Weights of a small audio-text matching model: fusion encoder activation gelu, 39062 training examples.
Rows from block 9 of the audio encoder of a small audio-text matching model, named by matrix and row number. Each number is 128 + 32 x the weight over its row's rms, rounded and kept within 0 to 255. All counts start at 0.
After each channel's rows are labels from the 100 clips, of 14976, where the channel reaches its highest value: "responds to" is what is common among them; "lies over" is the class under the peak. Only what is clearly more common there than usual is listed. The data: synthesized solo parts of chorales (CocoChorales).
# c30: last pointwise conv (encoder.blocks.9.c3.0.weight, 128x128x1), inputs 0-127

c30.47 [120  85 120 165 171 108 178 173 150 162 143 148 184  81 142 120 148 102 159 180 145 187 144 169 122 102 113 117  83 112 137 136 140 139 120 135 192 163 171 101 175 124 140  97 101 167 194 110  65 137 105 173 171 156 149 128  91 102 149 156  75 174 163 159 161 190 183 114  90 109  92 155  92 119 178  99 146 102 153 101 120 124 122  79 136 168 134 139  75 121 138  90 114 132 191 102 136 150  93 102 142 100 114 106 194 164 172 167 102 130 143 101 132 109 124 144 154 177 164 173 165 156 167 112 121 151  86 137]
responds to: tuba; note G3; note A3; note F3
lies over: G3

c30.56 [182  85 126  79 199 161 139 160 124 134 210 164  96  76 198 118 162 156 147 164 142 187 121  83 158  92  99 106  91 102 135  99  79 146  78 193 109 118 160 155 200 175 148 170 148 121 115 130 159 167 103 140 116 114 121 166 151 111 166 141 178 157 136 131 169 137 116  99 141 152 143 149 131 129 182 151 104  84  85 153 142 116 110 102 117 156 190 140 116 125 134  93 150 134 187 159 105 140 127 117  99 104  98 141 150  92 160 112 196 137 112  93 126 112 107 108 151  95 192 153  97  81 126  86 126 105 120 112]
responds to: tuba; note G3; note F3; note A3
lies over: G3

c30.120 [183 138 131  98 172 129 140 185  90 141 149 161 114  89 138 155 102 179  91  87 143 165 136  97  83 107  96 102  87 129  81 122 102 144 126 117 112 105 134 144 200 193 189 190 214 138 128 114 175 159 120 148 141 151 151 176 155 158 123 126 165 124 158  91 165 104 112 165  86 146 127 142 131 169 202 135 153 101 119 115 148 172 109 135 171 137 165 127  95 150 136 102 175 118 171  83 117 139 106  90 118 168  88 104 190  97 167 163 172 122 138  85 100 136 168 164 116 151 157 144 175  91 147 130 153 108 142  79]
responds to: tuba; note G3; note F3; note A3
lies over: G3

c30.49 [105 111 148 132 143 113  99 175 137 145 121 146  74 109 120 124  74 147 105 121  98 132 109 147 113 120 142 108 105 148  74 120  96  83 104 119 140 158 129 110 145 114 210 194 199 160 103 158 178 177  93 127 128 145 101 172 115  97 114  90  93 181 104  81 114 162 120 141 122 110 113 165 137 195 154  91  69 110 107 105 135 155  74 135 123 144 201 100 114 113 188  98 172  95 158 107  98  73 134 130 108 121 106 148 175  84 176 144 122 150 165  79 138  86 111 160 101 181 157 159 197 101  94  98 172 124 114 141]
responds to: tuba; note G3; note A3; note F3
lies over: G3

c30.119 [106 148  98 121 108  89 106 143  70  64 102 162 116 159  84 105 168 127 129 116  57  99 189 133 175 123 168 157 170 127 122 103 112  95 126 134 113 143  85 142 162 155 142  80 151 146 171 128 109 163 110 103  87 169 103 125 179 144 117 124 197 147  87 104  73  96 161  70  87 130  73 101 154 110 110 109  94 142  98  87 117 105 121 151  70 109 154 139 100  72  92  76 106 156 114 156 150 115 153 127 138 119  79  71  95 151 179 151 139  97  69 121 112 147 115 112  70 152 167  69 126 115  87 135 127 130 170 174]
responds to: violin; note G5; note F5; note G#5
lies over: silence

c30.31 [146 108 152 156  95 131 127 192  84 137 166 175 156  97 162 150 110 120 115 169 125 134  81 124  78 133 127 155 113  83 128 150  87 119 181 201 100 158 162 154 172 204 184 166 166 160  73  98  79 122 117 132  89 142 104 128  86 120 153 144  93 124 182  96 126 102 160 106  95  89 108 100 115 161 187  85  85 102 140 164  81 105 147 121 186 152 156  89 165 150 152 148 131 122  99  96 139 148 121 136 100 137 106 113 117 100 183  79 169 168 150 181 163  72 133 114 103 111 187 144 149 124 121 169  88 110 120 120]
responds to: tuba; note G3; note F3; note A3
lies over: G3